config.yaml
model: "model that answers yes/no questions on an image's attributes"
dataset: "photos with spoken descriptions (Open Images, Localized Narratives)"
train_examples: 101725
image_size: 64
crop_scale_min: 1
horizontal_flip: true
translate: 0.06
color_jitter: 0.2
questions_per_image: 4
encoder_arch: "vit"
encoder_norm: "layernorm"
encoder_norm_position: "post"
encoder_activation: "swiglu"
encoder_head_dim: 64
encoder_fused_qkv: true
encoder_bias: "none"
encoder_qk_norm: false
encoder_parallel_block: false
encoder_moe: "top_k"
encoder_num_experts: 8
encoder_moe_every: 1
encoder_expert_mlp_ratio: 1
encoder_experts_per_token: 2
encoder_shared_expert: false
encoder_patch_size: [8, 8]
encoder_conv_stem: false
encoder_layers: 8
encoder_width: 128
encoder_positions: "learned"
fusion: "cross_attention"
fusion_encoder_width: 320
fusion_encoder_layers: 6
fusion_encoder_norm: "layernorm"
fusion_encoder_norm_position: "pre"
fusion_encoder_activation: "squared_relu"
fusion_encoder_head_dim: 16
fusion_encoder_fused_qkv: false
fusion_encoder_bias: "all"
fusion_encoder_qk_norm: true
fusion_encoder_parallel_block: false
fusion_encoder_moe: "soft"
fusion_encoder_kv_group_size: 2
fusion_encoder_num_experts: 32
fusion_encoder_moe_every: 1
fusion_encoder_expert_mlp_ratio: 0.5
fusion_encoder_slots_per_expert: 2
fusion_encoder_shared_expert: false
fusion_encoder_positions: "rope"
fusion_encoder_cross_attention_every: 1
residual_init: "zero_last"
optimizer: "adamw"
lr: 0.0013
beta1: 0.8
beta2: 0.99
eps: 1e-06
adaptive_grad_clip: 0.05
ema_decay: 0.995
steps: 7300
batch_size: 512
epochs: 36.7
lr_schedule: "cosine"
final_lr_fraction: 0
warmup_steps: 210
weight_decay: 0.1
Rows from block 2 of the image encoder of a small model that answers yes/no questions on an image's attributes, named by matrix and row number. Rows with one number within an expert belong to one neuron, the router's apart. Each number is 128 + 24 x the weight over its row's rms, rounded and kept within 0 to 255. All counts start at 0.
Before each expert's rows are labels from the 100 images, of 14848, where the router gives the expert most weight on average: "top examples" is what is common among them. Only what is clearly more common there than usual is listed. The data: photos with spoken descriptions (Open Images, Localized Narratives).
# router: router (encoder.blocks.2.mlp.router.weight, 8x128), inputs 0-127
# gate: expert gate (encoder.blocks.2.mlp.gate, 8x128x128), inputs 0-127
# up: expert up (encoder.blocks.2.mlp.up, 8x128x128), inputs 0-127
# down: expert down (encoder.blocks.2.mlp.down, 8x128x128, transposed), outputs 0-127

# expert 1
top examples: text has "white"; text has "color"
router.1 [106 110  78 128 108 112 178 178 162 143 170 154 150 140 109 125 142 139 136 146 146 169 112 115 112 137 135 135 134  86 120  84 125 114 101 143 151  53 160 137 121 136 140 146  93 117 143 138 155  94 145 141 163 151 166 142 170 129 148 120 126 126 140 142 149 140 144 130 109 142 183 138 136 119 139 129 118 138 106 100 127 104 108 171 107 140 116 121 145  95 131 138 177 135 122 150 111 155 148 143 132  99 162  96 115 111 102 161 137 140 135 122 129 109 130 118 107 157  83  82 125 150  77 128 142 113  75 135]
gate.11 [150 140 142 142 110 102 127 139 155 116 130 119 137 130 113 166 134 133  98  77 154 110 109  98 135 114 111 138 149  85 106 115 134 163 103 122 163 135 107  78 138 126 167 115  96 112 132 112  93 115 155 145 184 129 126 125 120 120  85 120 105 103 108 153 130 110 140 110 116 141  95 113 123 148 138 135 133 107 166 151 127 137 109  78 136  91 109 103 121 151 104 185  92 162 190 104 118 176 139 151 152 144 135 110 102 103 162 102 148 140 157 126  95 137  88  97 151 139 125 144 135 135 105  87 155 111 131  91]
up.11 [ 79  98 168 120 117 139 150 101 138  80 142  87 108 123 101 130 129 162 116  94  76 106 116 149 157  97 126 143 160 105 171 132 137 135 167 142 168 109  91 133 142 168 119 148  80 102 170 110 142 137 125 146 147 151 109 126 151 126 109 130 146 124 122 126 123 105 109 163 141 123  94 129 119 153 171 136 161 123 188  83 105 118  99 119 123 143 145 115 109 146 164 105  96 142 127 134 100 117 111 131 136 172 111 108 158 144 143  83 187 149 132 129 133 126 143 155 141 131 153 136 154 123 144 157 142  99 134 128]
down.11 [124 132 131 142 188 151 104 127 162 128 129 131 157 135 127 165  92 135 112 143 135 165 112 124 139 134 118 130 118 140 148  98 108 142 126 127 175 122 125  98 105 103 111 162 118 147 120  91 123 111 148 152 149 123 111  66  93 103 156 117 180 146 135 138 102 150  89 127 109 146 114 143 176 140 132 108 112 114 105 148 111 123 108 134 117 117  91 175 160 137 162 128 103 135 107 143 145 118  91 126 145 100  68 140  94  96 150 172 167 121 133 149 132 137 134 108 154 138 102 146 185 102  69 142 137 104 134 126]
gate.12 [147 137 128 137 176 148 132 160 101 152 142 186  93 126 128 115  88 128 154 126 120 117  91 107  92 127 130  93  86 131 110 105 175 163 165 132 143 154 107 120 159 144 153 137 146 104 133 132 110 139 102 117 106 124 139  94 115 117 186 128 122 118 126 112 155 147 142  84 137 161 137 128 159 115 123 115 112 123 118  95 139 151 104 137 124 129  66 159 141 137 121 142 104 110 156 123 179 106 112 127 127 113 113 121 107  90 117 149 105 110 143  99 113  96 115  86 118 113  67 167  95 129  85 154 105 142 142 104]
up.12 [165 129 160 132 122 134 150  90 109 131 119 128 132 123 179 149 183 114 139 127  92 105 163 176 133 134 138 197 115 134 123 163 107 111 152 142 140 124 156 139 104 129 130  87 122 138 139 128  91 130 165 125 142 126 150 136 147 125 122 128 146 127 166 160 125 134  99 140 146  88 111 145 121 146 112 121 113 145 108 119 151 139 156  93 149 136 150 126 119 119 178  98 155 106  77 166 118 118 135 112 153 196 128  95 110 138 108  94 154 143 122 166  92 124 156 176 120 104 137 109 125 149 161 129  84 138  94 141]
down.12 [102 115 153 127 135 188 114 147 120  86 132 150  96 137 138 103  98 144 154 114 156 135  99 150 175 119 119 134 121 153 118 101 125  92  85 145 112 154 116  98 123 115 162 158 119 144 137  94 118 117 126 162 100 165  83 132 109 120 109 143 174 153 135 117 124 184  97 131 139 128  93 113  94 164 113 104 183 117  99 156  75 109 139 104 118 144 115 124 127 129 120 154 144 138 159  84 133  85  95 153 135 155 119 131 115 182 101 138 137 125 138 123 112  96 106 119 156 104 136 103 137 103 130 149 122 129  94 111]
gate.13 [122  81 145 119 129 134 100 176 133 101 121 129 130 138 123 105 174 137 119 153 121 160 106 116 144 135 112 110 159  95 117 158 174 152 159 125 118 116 144 166 167  91 107 115 157 149 117 144 117 128 139 159 125 152 124 116 137 163 139 133 111 172 141 124  80  67 163 115  89 113 120 106 122  91 132  93 141 181 137 105 149 172 141 109 112 109 111 144 179 168  93 131 136 128 134 122 113 134 132 119 120 109 117 100 146 142 156 165 134 112 144  97 112 119 104  99 108 117  86 142 126  83 113 135 156  77 125 128]
up.13 [107 138 141 123 140 145 120 113 162 126 133 193 110 194 143 112 121 120 148 111 139 104 161 146 162 136 118 134 139 165 114  81 105  92 117  97 121 117 142 169 105 163 105 124  98 125 136  89 112 153  85 151 114 135 152 127 162 140 132 114 125 144 117 126 100 160 124 149 139 114 154 129 106 113 134 140 138 153  65 143 109 131 107  85 121 104 145 136 121 105 162  90 100 124 105 144 173 119 154 137  86 125 117 125 175 155 114 121 132  89 121 160 162 110 114 141 133 101  86 108 104 115 128 106  81 129 100 152]
down.13 [123 136 148 127 108 167 108 150 124  87  99 110  96 142 142 149  96 119 180 133 116 133 157 155  92 134 108  98 131 145 165 154 104 151 117 137 124 110  99 155 160 147 102  97 131 142 143 147 124 149 110 128 135 152 129 145 128 120 168 124 117 125 130 159 172 104 132 136 181  95 128  86 140 158 104 117 128 137 132 140  69 144 118 133 111 108 159 150 119 159 130 158 165  98 131 158 108 123 136 189 121 133 157 105 145 167 102 100 109 162 114 118 109 126 118 166 178  87 148 158 100 159 123 144  89 156 124 119]

# expert 6
top examples: text has "dark"
router.6 [145 131 166 167 165 132 160 130 124  92 116  98 170  99 163 122 127 141 119 164 125 140 110 127 159 121 139 170 149 104 154 135 133 124 160 128  95 111 136 144 142 138 117 174 112 149 116 126 182 108 146  93 160 152 142  99 152 115 143 148 144 111 114 112 160 119  89 170 110 134 118 127 118 149 143 177 112 135 139 128 154 101 113 177 117 141 107 117 123  94 154 124 145 156 112 138 116 126 112 167 151 107 137 101 137 176 125 167 182 151 154 154 151 136 125 154 115 145 164 101 138  84  91 142  95 131 167 127]
gate.11 [144 160 153 146 115 121 150 109 112 103 131  91 141 121 132 148 125  99 116 118 121 133 125 147  97 119 196 143 112 146  67  95  90 141 102 105  97 115 165 113 146 109 160 116 114 117  95  97 161  87 123 118 174 130  80 140 160 110 154  95 111 121 149 187 113 130 137  89 130 126  87 145  94 134 122 150 137 129 152 149 114 134 126 130 149 136 124 145 102  97 130 147 123 112 133 124  87 115 144 106  92 115 145 129 105 110 100 169 131  70 161 161 129 132 140 176 107 129 119 129  92 128 108 165 123 123 128 158]
up.11 [124 119 141 147 135 165 102 138 159 177 133 170 107 142 107 156 141 144 157  72 150 140  74 162 134  96 148 113 122 125 116  93 169 117 129 135 143 148  91 109 128 147  89 116 131 160 113  98 127 152 107 146 151 142 143 130 117 101  83 127 120 117 126 102 125 169 135 143 133 115 120 112 152  94 175 134 109 132 131 131  97 147 113 109 102  62 128  95 146 161  99 158 138 161 106 134 154 155  77 137 148 114 136 134 140 123 150 110 155 140 132 123 141 120 144 116 139  61  91 158 152 148 134 138 107  96 135 104]
down.11 [159 106 139 155 119 132 129 156 124 119  57 129 148 168  88 168 148 139 106 137 107  86 132 102 164 144 129 138 185 118 107 118 123 130 184  87 118 119 106 122 107 150 110 126 151  81 146 116 159 162 121 134 103  99  69 150 122 175 121 130 111  97 106 141 154 112 115 163 124  93 139 129 120 106 152 169 138 140 137 112 155 128 142 134 136 158 100 127 132 156 159 113 135 140 103  85 115 119 125 149 148 162 146 117 145 149 140 152 170 103  97 122 106 108 111 141 107 107 125 111 101  89 143 123  98 148 104 138]
gate.12 [101 129 137 104 110  90 146 160 160 117 139 110 141 113 141 132 152 106 110 112  84  76  99  89 129 104 112 139 140 130 102 116 146  97 118 116 124 107 126 143 114 104 122 136 105  92 131 145 116 149  88 165 112 132 141 177 138 103 108 109 115 108 149 111 118 147 114 119 151  97 146  85 144 132 100 160 115 110 141 105 135 179 143  97 157 106 128 101 182 121 145 171 150 166  87 154 115 134 149 131 158 163 131 137 132 108 167 118 112 122 133 122  93 111 108 122 138 144 171 122  88 149 105 146 109  87  60 111]
up.12 [105 150 126 117 127 152  98 133 133 101 160 144 142 118 154 123 118 115 136 117 114 145 155 135  99 107 123 131 148 120  99 129 158 186 108 175 136  97 122 118 161 107 112 171  85  90 152 143 113  90  94 102 139 159 147  97 158 127 109 157 112 169 110 148  91 136 114 139 150  85 118 117 169 148 127 108 135 158 105 128 128 116 105 134  92 172 131 136  87  98 143 121  99 117 128 124 101 106 100 157 151 157 154 136  96 142  99 119 139 114 121 144 127  93 140 115 107 207 106  89 125 126  89 135 109 136 142  96]
down.12 [154 117 109  85 150 129  75 146 126 171 120 117 123 132 143 178 143 118 150 158 136 124 110 135 121 128 154 119 111 153  87 126 140 161 117 133  80 120 126 138 118 156 119 123 153 166 109 116 153 116 147 136 142 147 115 142  86 107 131 105 112  98 102 115 126 136 169 126  87 122 126 134 120 123 136 140  80 164 162 109 167 174 109 170 124 142  85 109 122  68 135  86 119 158 127  96 155 147  98  92 121 132 139  87  94 113 142 115 123 158 142 148 103  69 120 126 119 135 142 129 107 107 104 168 109 118  90 130]
gate.13 [139 137 138 158 135 142 121  80 102 129 142 157 156 139 109 129 125 109 102 141  96 162 109 144 109 128 121 138 124 108 114 125 144 154 160 149 156 149 143  95 142 101 168 140 164 104 135 156 136  69 133 131 147 138 132 130 135 126 164 161 114  85 154 138 165 138 117 107 132 132 117 143 140 124 117 140 130 167  80 150 125 136 162 132 127 154 125 194 144 123 105 146 131 127 155 139  85 103 135 104 110 131 180  96 108  43  78 150 118  94 163 104  92 131 145  89 111 146 111 129 117 130  94 114 140 132 123 115]
up.13 [ 99 129 104 144  95 142  97 151 146 126 108 108 108 125 111 115 151 120 139 111 135 120 161 118 158 150 117 114 126  91 184 152 134 100 128 107 124 128 133 174  79 126  87 112  82 122 149 125 130 139 147 117  94  87 130 142 138 155  91 129 102 179 130 135 133 134 143 180 123  84 150 102 126 105 128 107 148 141 167  95 107 116  63 109 122 135 142  87 133 152 136 104 121 152 113 147 164 115 111 107 165 135  94 142 150 161 198 115 152 123  97 173 136 112 156 120 135 131 119 152 149 118 125 112 140 136 104 120]
down.13 [120  87 156 130 116 105 161 163 148 167 144 120 132 135 109 134 141 120 108  87 126 122 172 126 134 120  96 102 116 114 104 125 139 130 131 127 102 164  90 148 154  84  91 144 131 146 120 141 148 141  98 174  98 119  98 156 116 108 124 131 140  74 125 109  99 133 200 149 148 126 114 119 133 144 135 102 122 160 146 164 141 183 105 189 116 166  91 121 141 146 153 142 138 159 144 109 164 111 113 140 160 138 135 135 130 127 130  93 133  88 150 165 131 114 153 108 103 127 120 161 125 105 149 125 111  87  91 144]

# expert 5
top examples: text has "sky"
router.5 [139 184 126 114 122 119 105  99 131  82 154 121 128  72 137 148 156 135 100 148 139  86 105 154 108 165 100 140 101 141 103  94 109 114 146 103 156 142 172 101 157 101 108 141 118 111 141 134 177 109 115 140 116 157 134 145 164 152 177 149  95 125 116 127 132 133 100 102 129 124 140 108 143 116 132 117 103 106  99 123 132 111 110 128 173 147 148 102 127  75 113 107 150  73 102 116 168  97  97 114 133 138 104 152 109 159 119 157 162 125 143 119 127 150 134 127  99 181 123 111 110 107 114 101  84 137 128 144]
gate.11 [160 104 139  95 115 132 161 136  94 151 149 119 107 129 113 127  90 121 171 133 161 138  93 101 164 118 122 157 122 169 118 101 118 142  98 144 138 127  88 116 157 138 173 120 142 181 135  67 108 145  90 128  86 158  86 115  82 119 118 137 156 155 116 176 137 150 123 122 154 120 122 166 103 161 133 123 151 116 106 120 105 126 134 130 116 139  88 120 102 141 148 128 118  72 129  96 157 147 148 126 143 139 147 129 109 120 138 152 139 128 143 128 175 159  99  89 151 119 146 129  84 134 142 137 105 149 162 154]
up.11 [149 163 103 110 139 148 151 101 138 118 163 143 129 161 123 123 114 114 181 200 119 134  78 124 141 129 166 159 164 129 143 152 148  95 124  98 138 130 110 127 140 122 130  90 103 102 115 116  89 123 111 143 133 118 108 153 129 104 106 154  98 166  98 156  93 166  99 113 152 111 122 163 151 111 154  99 152 120 126 115 121 103 133 107 104 113 129 109 132 129 135 155  85 124 148 119 104 150  83 133 127 132 154 112 124 126 120  90 103 114  95 102 132 115 108 111 161 103  84  90  97 165 151 165  90 124  94 109]
down.11 [ 89 147  67 151 104 124 160 124 153 132 151 126 104 165  93 103 112  93 150 142 140 121 133  96 164 167 114 139 162 137 142  90 161  89 112 114 122  96 143 118 109 122 109 128 101 116  98  97 160 127 113 136 116  77 113 176  98 129  79  91 135 104 148 136 103 117 189 158 151 108 143 103 139 115 135 115 137 115 152 117  65 140 116 118 102 104 148 145 131  95 114 140 138 138 136 121 159 131 101 150 114 154 138 137 177 141 126 133 123 119 107 157 149 107 141 136 111 135 110 106 124 128 137  87 132  95  97 163]
gate.12 [134 152 128 123 121 104 160 123 144 103 151 121 135 131  87 164 126 131  74 129 121 129 139 149 123 151 117 148 131 147 145 136 147 116 138 124 118 135 125 138 172 117 114 120 134 103 132 109 161 109 148 123 120 118 168 121 138 149 145 144 112 150  72 152  77  61  50 171 137 155 116 141 111  69 118 120  97 153 139 137 162 144 141  75  91 112 120 122 169 189 132 131 139 118 105 161 134 126 121 128 109 131 129 126 159 125 159 143 137 147 112 124 126 117 118 179 129 105 130 131 168 117 145 130 132  68 147 132]
up.12 [ 90 154 113 118 102 194 132  99 127 126 136 127 115 191 101 139 121 106 123 116 151 131 149 140 171 159 131 167 158 113 127 116  77 101 121  91 107 145  95 111 146 132  97 155 143 150 143 109 116 156  70 117 158 135 112 115 153 121  84 136 106 123 134 154 132 130 121 158 137 132 168 101  98 127 143 131 148 122 131 110 124 156 107  75 120 143 144 127 161 118 104 101 119 116 117 104 152 141 130 124 136 151 175 174 198 137 128 105 129 129 134 173 142 105 139 143 115 111 139 124 148 121 176 102 117 151 111 111]
down.12 [124 137 100 142 133 124  98 144 141  60  80 116 144 131 140 131 111 163 102 110 128 113 106 127 163 138 124 102  96 111 102 158 113 135 144 169 121 104 108 116 121 136 138 155 138 140 121 139 148 123 139 108 143 116  99 134 154 143 166 116  94  93 173 107 146 120 117 123 143 139 139 137 136 137 109 169  76  84 159 153 181 153 100 145 125 153  73 103 109 108 129 111 162 145 113  94 128 143 132 155 111 158 123 132 116 102 115 155 120 165 145  93 112 124 157 176 160 165  77 145 137 146  90 149 131 156 146 109]
gate.13 [115 176 177 141 149 154  63 113 137  93 126 133 114 129 164 108 147  93 113 133 123 119  94 130 109 134 153 126 103 168  85 137 169 167 126  99  90 128 120 108 137 124 154  94 134 125 146 134 167 130 147 136 132 125  93 102 109 132 156  89  91  93 163 119  88 117 126  88 158 113 124  86 162 140 129 165 128 179 171 112 122 113 153 132 103  96 144 161  97 147  87 116 131 142 113  95 131 141 108 131 154 164 142 126 138 110 109 135 160 126 145 121 139 100 124 107 144 130 117 124 117 148 121 178 140 144 118 104]
up.13 [123 114 141 137 126 145 137 158 169 126 187 160  65 139 126 171 156 152 149 139 106 160 126 126 133 124 148 100 182 123 126 126 152  82 125 175 126 140  89 144 138 143 133 138 143 142  71 119 128 131  97 160 123 138 164 143 138  79 137 134 129 103 100 117 127 120  80 153 139 126 111 102 166 152 147 114 178 160 135 156 110 162 111 119  88 141  99 108 144 114 148 154 134 133 136 119 107 155 117 139 137  89 136 121 170 109 115 125 113 143 130  64 122 121 125 115 104 130 115 152 116 100 116 137 103  93 101 107]
down.13 [134 162 126 135 127 116 127 113 113  76 111 102 111 141 118 138 105 129  86 118 106 112 105 157 150 174  91  95 195 133 144 176 123 139 146 123 130 169  88 103 144 104 106 152 138  97 136 124 100 109 163 175 107 137 108 127 135 119 138  69 129  85 129 126 157 134 156 125 118 158 140 139 119 120 125 150 133 142 154 179 144 117 116 155 147  84 111 156 106 132 143 134 167 115  99 136 134 158 107 139 139 108 119 121 171 153 125 133 139 127 185 149 106 118 143 135 136 109 106 122 110 113  99 105 141 172 111  73]

# expert 7
top examples: text has "lights"; text has "playing"
router.7 [116 125 167 125 141 139 154 167 102 140 120 139 121 101  94 122 144 130 156 130 150 146 132 103 171 123 151 120 153 106 177 126 151 101 112 118 170 127 106 149 114 137 117 107  94 176 105 118 108 157 110 110 132  89 134 120 132 154 115  61 153 111 134 148 107  78  98 160 119 146 143 202 106  92 116 125 157 138 150 137 114 102  95 125 113 150  92 123 137 176 146 106 117 125 121 149 142 171 168 121 134 105 129 134 128 150 130  95 132 155 120 129 123 153  88 125 122  66 141 114 142 112 113  82 143 121 138 138]
gate.3 [125  78 122 144  90 115 117 149 136 166 135 143 128 130 101 139 145 173 132 124 109 132 107 124 150 148 170  85 113 134 138  93 164 122 125 164  87 140 143 144 138 141 134 107 156 116 101  96 118 151 142 150 157 120 112  84 108 135 168 119 145  83 112 115 117  95 149 124  83 135 117 102 117 131 123 133 121 145 156 112 161 140 110 135 122 144 123 146 180 160 146 152 147 182 149 117 113 133 162 124 110 116 148 126  68  89 130  82 157 148  96 136  87 116 135 112 112 120 111 123  92 150 144 151 142  59 111 125]
up.3 [123 140 125 123 106  74  94 137 135 125 152  88 118 155 115 110 146  66 134 153 142 116 116 123 106 140 133 133 137 134 111 120 125 159  95 109 102  77 164 164 101  96 157 175 118 140 151 107 127 114 148 110 132 122 125 128 176 151 130 147 125 129 120 126 163 141 137 156 104 172 117 129 143 156 144  82 134 121 115 112 100 109 128 164 137 160 121 106 120 114 103  99 157 153 177  78 156 122 113 128 137 132  92 122 149 153  80 155 130 131 141 117 153 115 132 108 114 173  88  63 138 113  91 165 126 119 145 130]
down.3 [150 139 126 144 106 119 108 142 146  98 116 136 154 144 101 146 107 147 126 115 186 155  85 128 118 124 163  67 147 106 110 151 155 132 166 125 107 130 137 141 154  71 144 124 144 103 113 143 140 139 127  87 145 150 195 126 126 167 141 138 124 137 160 109 149  83 111 137 162 114 131 175 130 132 153 122 135 153 149 107 103 159 152 137 142 149 134 134 116 131 151 129  97 117 104 128 114 105 122 122 124 121 180  83 149  79 131 159 178 146 134  86 147 183 146 116 123 126 142 126 113 143 107 118 109 166 150 145]
gate.4 [124 141 140  93 137  60 126 119  77 123 155 115 119  87 105 110 125  90 117 139 141 114 160 110 101  75 144 128 111 127 113 135 132 192 149 128 149  84 148 136 131 126 146  99  83 182 145 116 121  97 140 143 160 124 100 149 146 113 123 133 160 101 162 135 132 137 132 156 132 137 143 151 146 130 152 118 129 102 155 124  97 121 169 158 146 109 132 107 153  93 144 115 151 172 114 117 100 141 122 120  98 112 119 153 119  85 106 119 116 149 109  92 119 110 109 148  82 161 107 139 122 137  81 163  94 126 162 121]
up.4 [132 101 150 139 141 119  83 161 123 157 101 146 101 139 121 126 109 140 176 140 134 143 148 106 131 122 156  68 134 124 119 141 141 128 123 109 114 110 122 176 109 171 116  61 154 155  93 155 118 153 115 109 144  64  77 107 100 123 111 104 148 127 141 126 125  87 126 137  99 136 144 117 137 132 165 132 115 144 134 110 122 116 107 121 132 110 140 170 132 164 162  86 116 137 114 160 124 158 129 113  90 101 113 144 128 137 121  69 151 123 126 114 115 121 125 121  62 113 100 142 121 104 129 147  79 108 158 120]
down.4 [128 157 127 157 106 156 158 112  82  88 108 110 142  97 160 108 126 171  97  97 133 130 132 110 110 133 131 120 138 147 171 134 138 140 117 109 126 128 120 139 139 119 128 200 179  65 145 135 131 160 146  94 124 149 139 158 107 152  85 155 130 118 137 141 143  95 128 161 160 115 148 133  96 121  95 142 145 111 126 137 124 152 179 110 130 137 123 118  87 170 144 142 154 101  89 116 105  97 100 152 128 105 159 127 137 113 124 134 167 135 170  77 160 125 146  99 137 118 152 133 102 124  97 133 134 157 130 152]
gate.5 [127 122 134 153 114 131 158 111 151 139 145 128 135 166 101 134 129 163 120 129 145 135 123 159 133 117 132 107 111 200 102 112 145 145  89 161 127 166  94 114 121  92 154 135  95 142 140 147 125  94  96 167 127  98 162 137 110 117 139 136 111 121 145 148  98 122 114 108 142 147 101 112 102 101 140  92  91 138 126 105  90  97 159 136 101  80 127 161 129 146 166 115 171 163 126 158 124  91 104 126  80 108 130 169  83 130 109 147 118 162 138  75 122 142 106 113 153 147 134 144 124 139  75 142 103 125 156 123]
up.5 [151 113 117 118 163 104  98 147 131 136  84  90  87 151 140 159  94  84 175 122 156 140 127 134 141 107 140 174 155 137 172 109 108 143  99 165 108 118 121 128 115 121 181 135 120 178 109  76 107 117 159 130 134 126 127 130 133 106 107 106 150 108 134 124 155 111 125 118 105 125 142 171 131 124 169 146  98 155 117 150 125 133 165 147 127 127 130 109 154 110 115 107 148 149 147 107 125 143 141 124 129 114 149 110 107 126 109 108  87 177 144 174 143 182 137  62 107 129 131 140 126  97 151 146 166 124 145 148]
down.5 [116 176 162 118 156 136  99 102 121  93  72 117 106 131 122 149 132 141 103  77 158 110  96 121 159 142 124 128 130 148 158 145 167 113 144  84 141 117 118 144 100 114 114 107 110  77 131 121  91 120  89 112 150 143 127 138 138 145  81 143 129 109 183 130 143 143 136 155 171 113 161 110 122 146 154 111 120 108 163 112 125 136 166 106 135  73 127 177 146 105 134 148 155 119 137 148 111 120 120 136 143 140 165 136 124 177 139 134 145 154 135  73 136  91 122 142 143 102 122  89 122 120 123 170 107 117 106 127]