From a checkpoint of a small model that answers yes/no questions on an image's attributes.
Model: encoder activation swiglu, fusion encoder activation squared_relu, fusion encoder num experts 32.
Training: adamw at rate 0.0013, 7300 steps, batches of 512.
Data: trained on photos with spoken descriptions (Open Images, Localized Narratives), 36.7 epochs.
Rows from block 3 of the image encoder of a small model that answers yes/no questions on an image's attributes, named by matrix and row number. Rows with one number within an expert belong to one neuron, the router's apart. Each number is 128 + 24 x the weight over its row's rms, rounded and kept within 0 to 255. All counts start at 0. Numbers have three digits each. After the name is the row's rms in percent of the matrix's.
Before each expert's rows are labels from the 100 images, of 14848, where the router gives the expert most weight on average: "responds to" is what is common among them. Only what is clearly more common there than usual is listed. The data: photos with spoken descriptions (Open Images, Localized Narratives).
# router: router (encoder.blocks.3.mlp.router.weight, 8x128), inputs 64-127
# gate: expert gate (encoder.blocks.3.mlp.gate, 8x128x128), inputs 64-127
# up: expert up (encoder.blocks.3.mlp.up, 8x128x128), inputs 64-127
# down: expert down (encoder.blocks.3.mlp.down, 8x128x128, transposed), outputs 64-127

# expert 7
responds to: text has "sky"; text has "water"
router.7 095:085139146112160113112092158105170110110158136122148101146120128158140115165126115139142128116184143129126157103174099116125137111126109111103096091124109143179155124123141136163124088148169169
gate.15 112:109165073117140113080174150139128110119107118147159161132102186105155113165092183166118097125132126110157164077110141137152097127132103120143120167169096129116121149154136116103136138152096154
up.15 112:143104166166065132105099147147123117143125112129106127121122158116120123144124109112171093102113147097116132109141118153098177170148183153099142166101124129133144126105129135113101129158145144
down.15 114:165137154172108131124115121090089168106115176133140121158165103090138122086127127109109125099128122129170099119144115117163116090111153146151103145168140134140130100122121115149118141149177124
gate.16 089:087115158121131149148140101101162139123098121111131151182169154115137126124102162140156110159115094163114113109050126115163111144101100128146081144087099104146119148133152138137139155118117140
up.16 090:109146141115124130106140153115134076097126134167095126124191146161179092146148103125146101104155112131111144135111116126115100106148086150105121136102097124131100097122174132160123109124084146
down.16 092:162095142073138076127120122134107175111096156091174126075128115121141136094194133123130115140148131141135115134149132100104134128147136133100110090126123134151103112152118161152143117143122110

# expert 5
responds to: text has "sky"
router.5 106:111161140139111165122165160139138116154165132140158170106098105113100135185129108135092100124084112161132145138149128120116116120140140170112184114124155123117144135140130150111134125134095148
gate.15 090:143129136116131149168156131097086153109107160139135159129106091140145114126148106101128124122098120144122137132111114154122107141173102100134062137113130138151119145180133179116155156152145128
up.15 094:108174118145134110127107170131156130143171152116119170130119126122145109135092105163109126095112165143101088125147123125115143119137114135120133104093148118089116147136098078105184105150143096
down.15 087:159164145103133132105128125096106157121106142119123083106184122100122148122121108126127148141116121149091113147118096110120200095152132129131110127130163087165131068169140182111155087114125104
gate.16 104:167126109114137085177096102096129124087119156122123101175132138163118144129161108172142126106120139104139117152106114136136121143145136156111098139165130085112112151094130137101127152121168138
up.16 104:123114130110174150104126152096130128148129156091092125146150153118143103122117138132162088113169177115140121110095101104105103113073156133163121120146122162124104147103129139138099091159080109
down.16 093:120071098115151128115123136123098158131120133084121109101123142130129132121161141147139137071153142121103124134130100151087137120123159146140103161151131106159084150141158141124155132156140124

# expert 2
responds to: text has "grass"
router.2 098:128116142124096084140121077085123180112142115082108122132135130135127140118141148127107131152125123098132126132126108141175111133146146107119140153151093107114173154112090095112159120140157134
gate.15 082:135135118122164148134117160131134114155128099125119123106124133108178140139122119165108146122146149100129122147144120142095164074140116126136154118177129157145120088120148184173136139153105143
up.15 088:076112115163126072121147158117121101095196103124134153124142124138129144154095113130117147132101135113120159127119129137131095122117141119093115131125146093108116136145106121137144116106133122
down.15 086:151167145156158161148140134106162088116136106161147171107106129119123121163106154142124120156091126176135113115150162143127082134114086156134152078090100135133105089137122110166173166133089089
gate.16 096:156115126103123113148123158116126148088154124172148150096128119091118174111151146126137137078149101137144077094155130108151079142165135157136117116115156136083127142173141104119118132135133135
up.16 099:118152113152149164101148095166163151086097097102105123143127124151115118082098153149143139127162118124131123129149112142139137101134119159094124135114103156183142156147136161142135124137145120
down.16 104:150127144131153123077121103140126146130156124117131096143136116116128121153141148118182104117098122160117139173166183105121143117108182132105103161121158112133120137070103110108117123138186147

# expert 3
responds to: text has "sky"; text has "clouds"; text has "buildings"; text has "bottom"
router.3 086:149156138100138149156111090138165096132071106136155156166109133112136126142090146140133084051151133108158150125141110145128107114157167122145181124126155171117153134113104138144111110170141111
gate.15 101:133102137128115095154119103136135150142143156110142122163116130118134139161126128105135101118122102119141133139157130094135104154106173093131143118144123156165123170108129093184102169108071123
up.15 108:166106150120079152161110104149184108142096130134159121152135129110164151139118099099065132156123133102126124129096130129147132132130142112138128159123137104144135127115089117151119119119111140
down.15 105:121147139182132143145168124130122152152130146126148126112151102124141111135121121118138114119146091132150134167129172148149150093126099110158136103148141125126099105125136137152109145148085148
gate.16 082:119115183117119102116100124143137150110125113154169085133078132112127136151151097130110145096144132131131173131167140118157110109118128144136117127130144143176117083131134150148093125107129123
up.16 078:108120082175113146137167096164130096101124158141115114111125144101115147096126114133136145155146130131152150136135103183150128145112124123143179161173116140116074159065144109163117148121142081
down.16 080:162106148124123125147123099095185141085130115143143113130142089137114127141138110087124165125104133149114137117115116094094112109137117144139134150146070142151152146122143156145141125131137106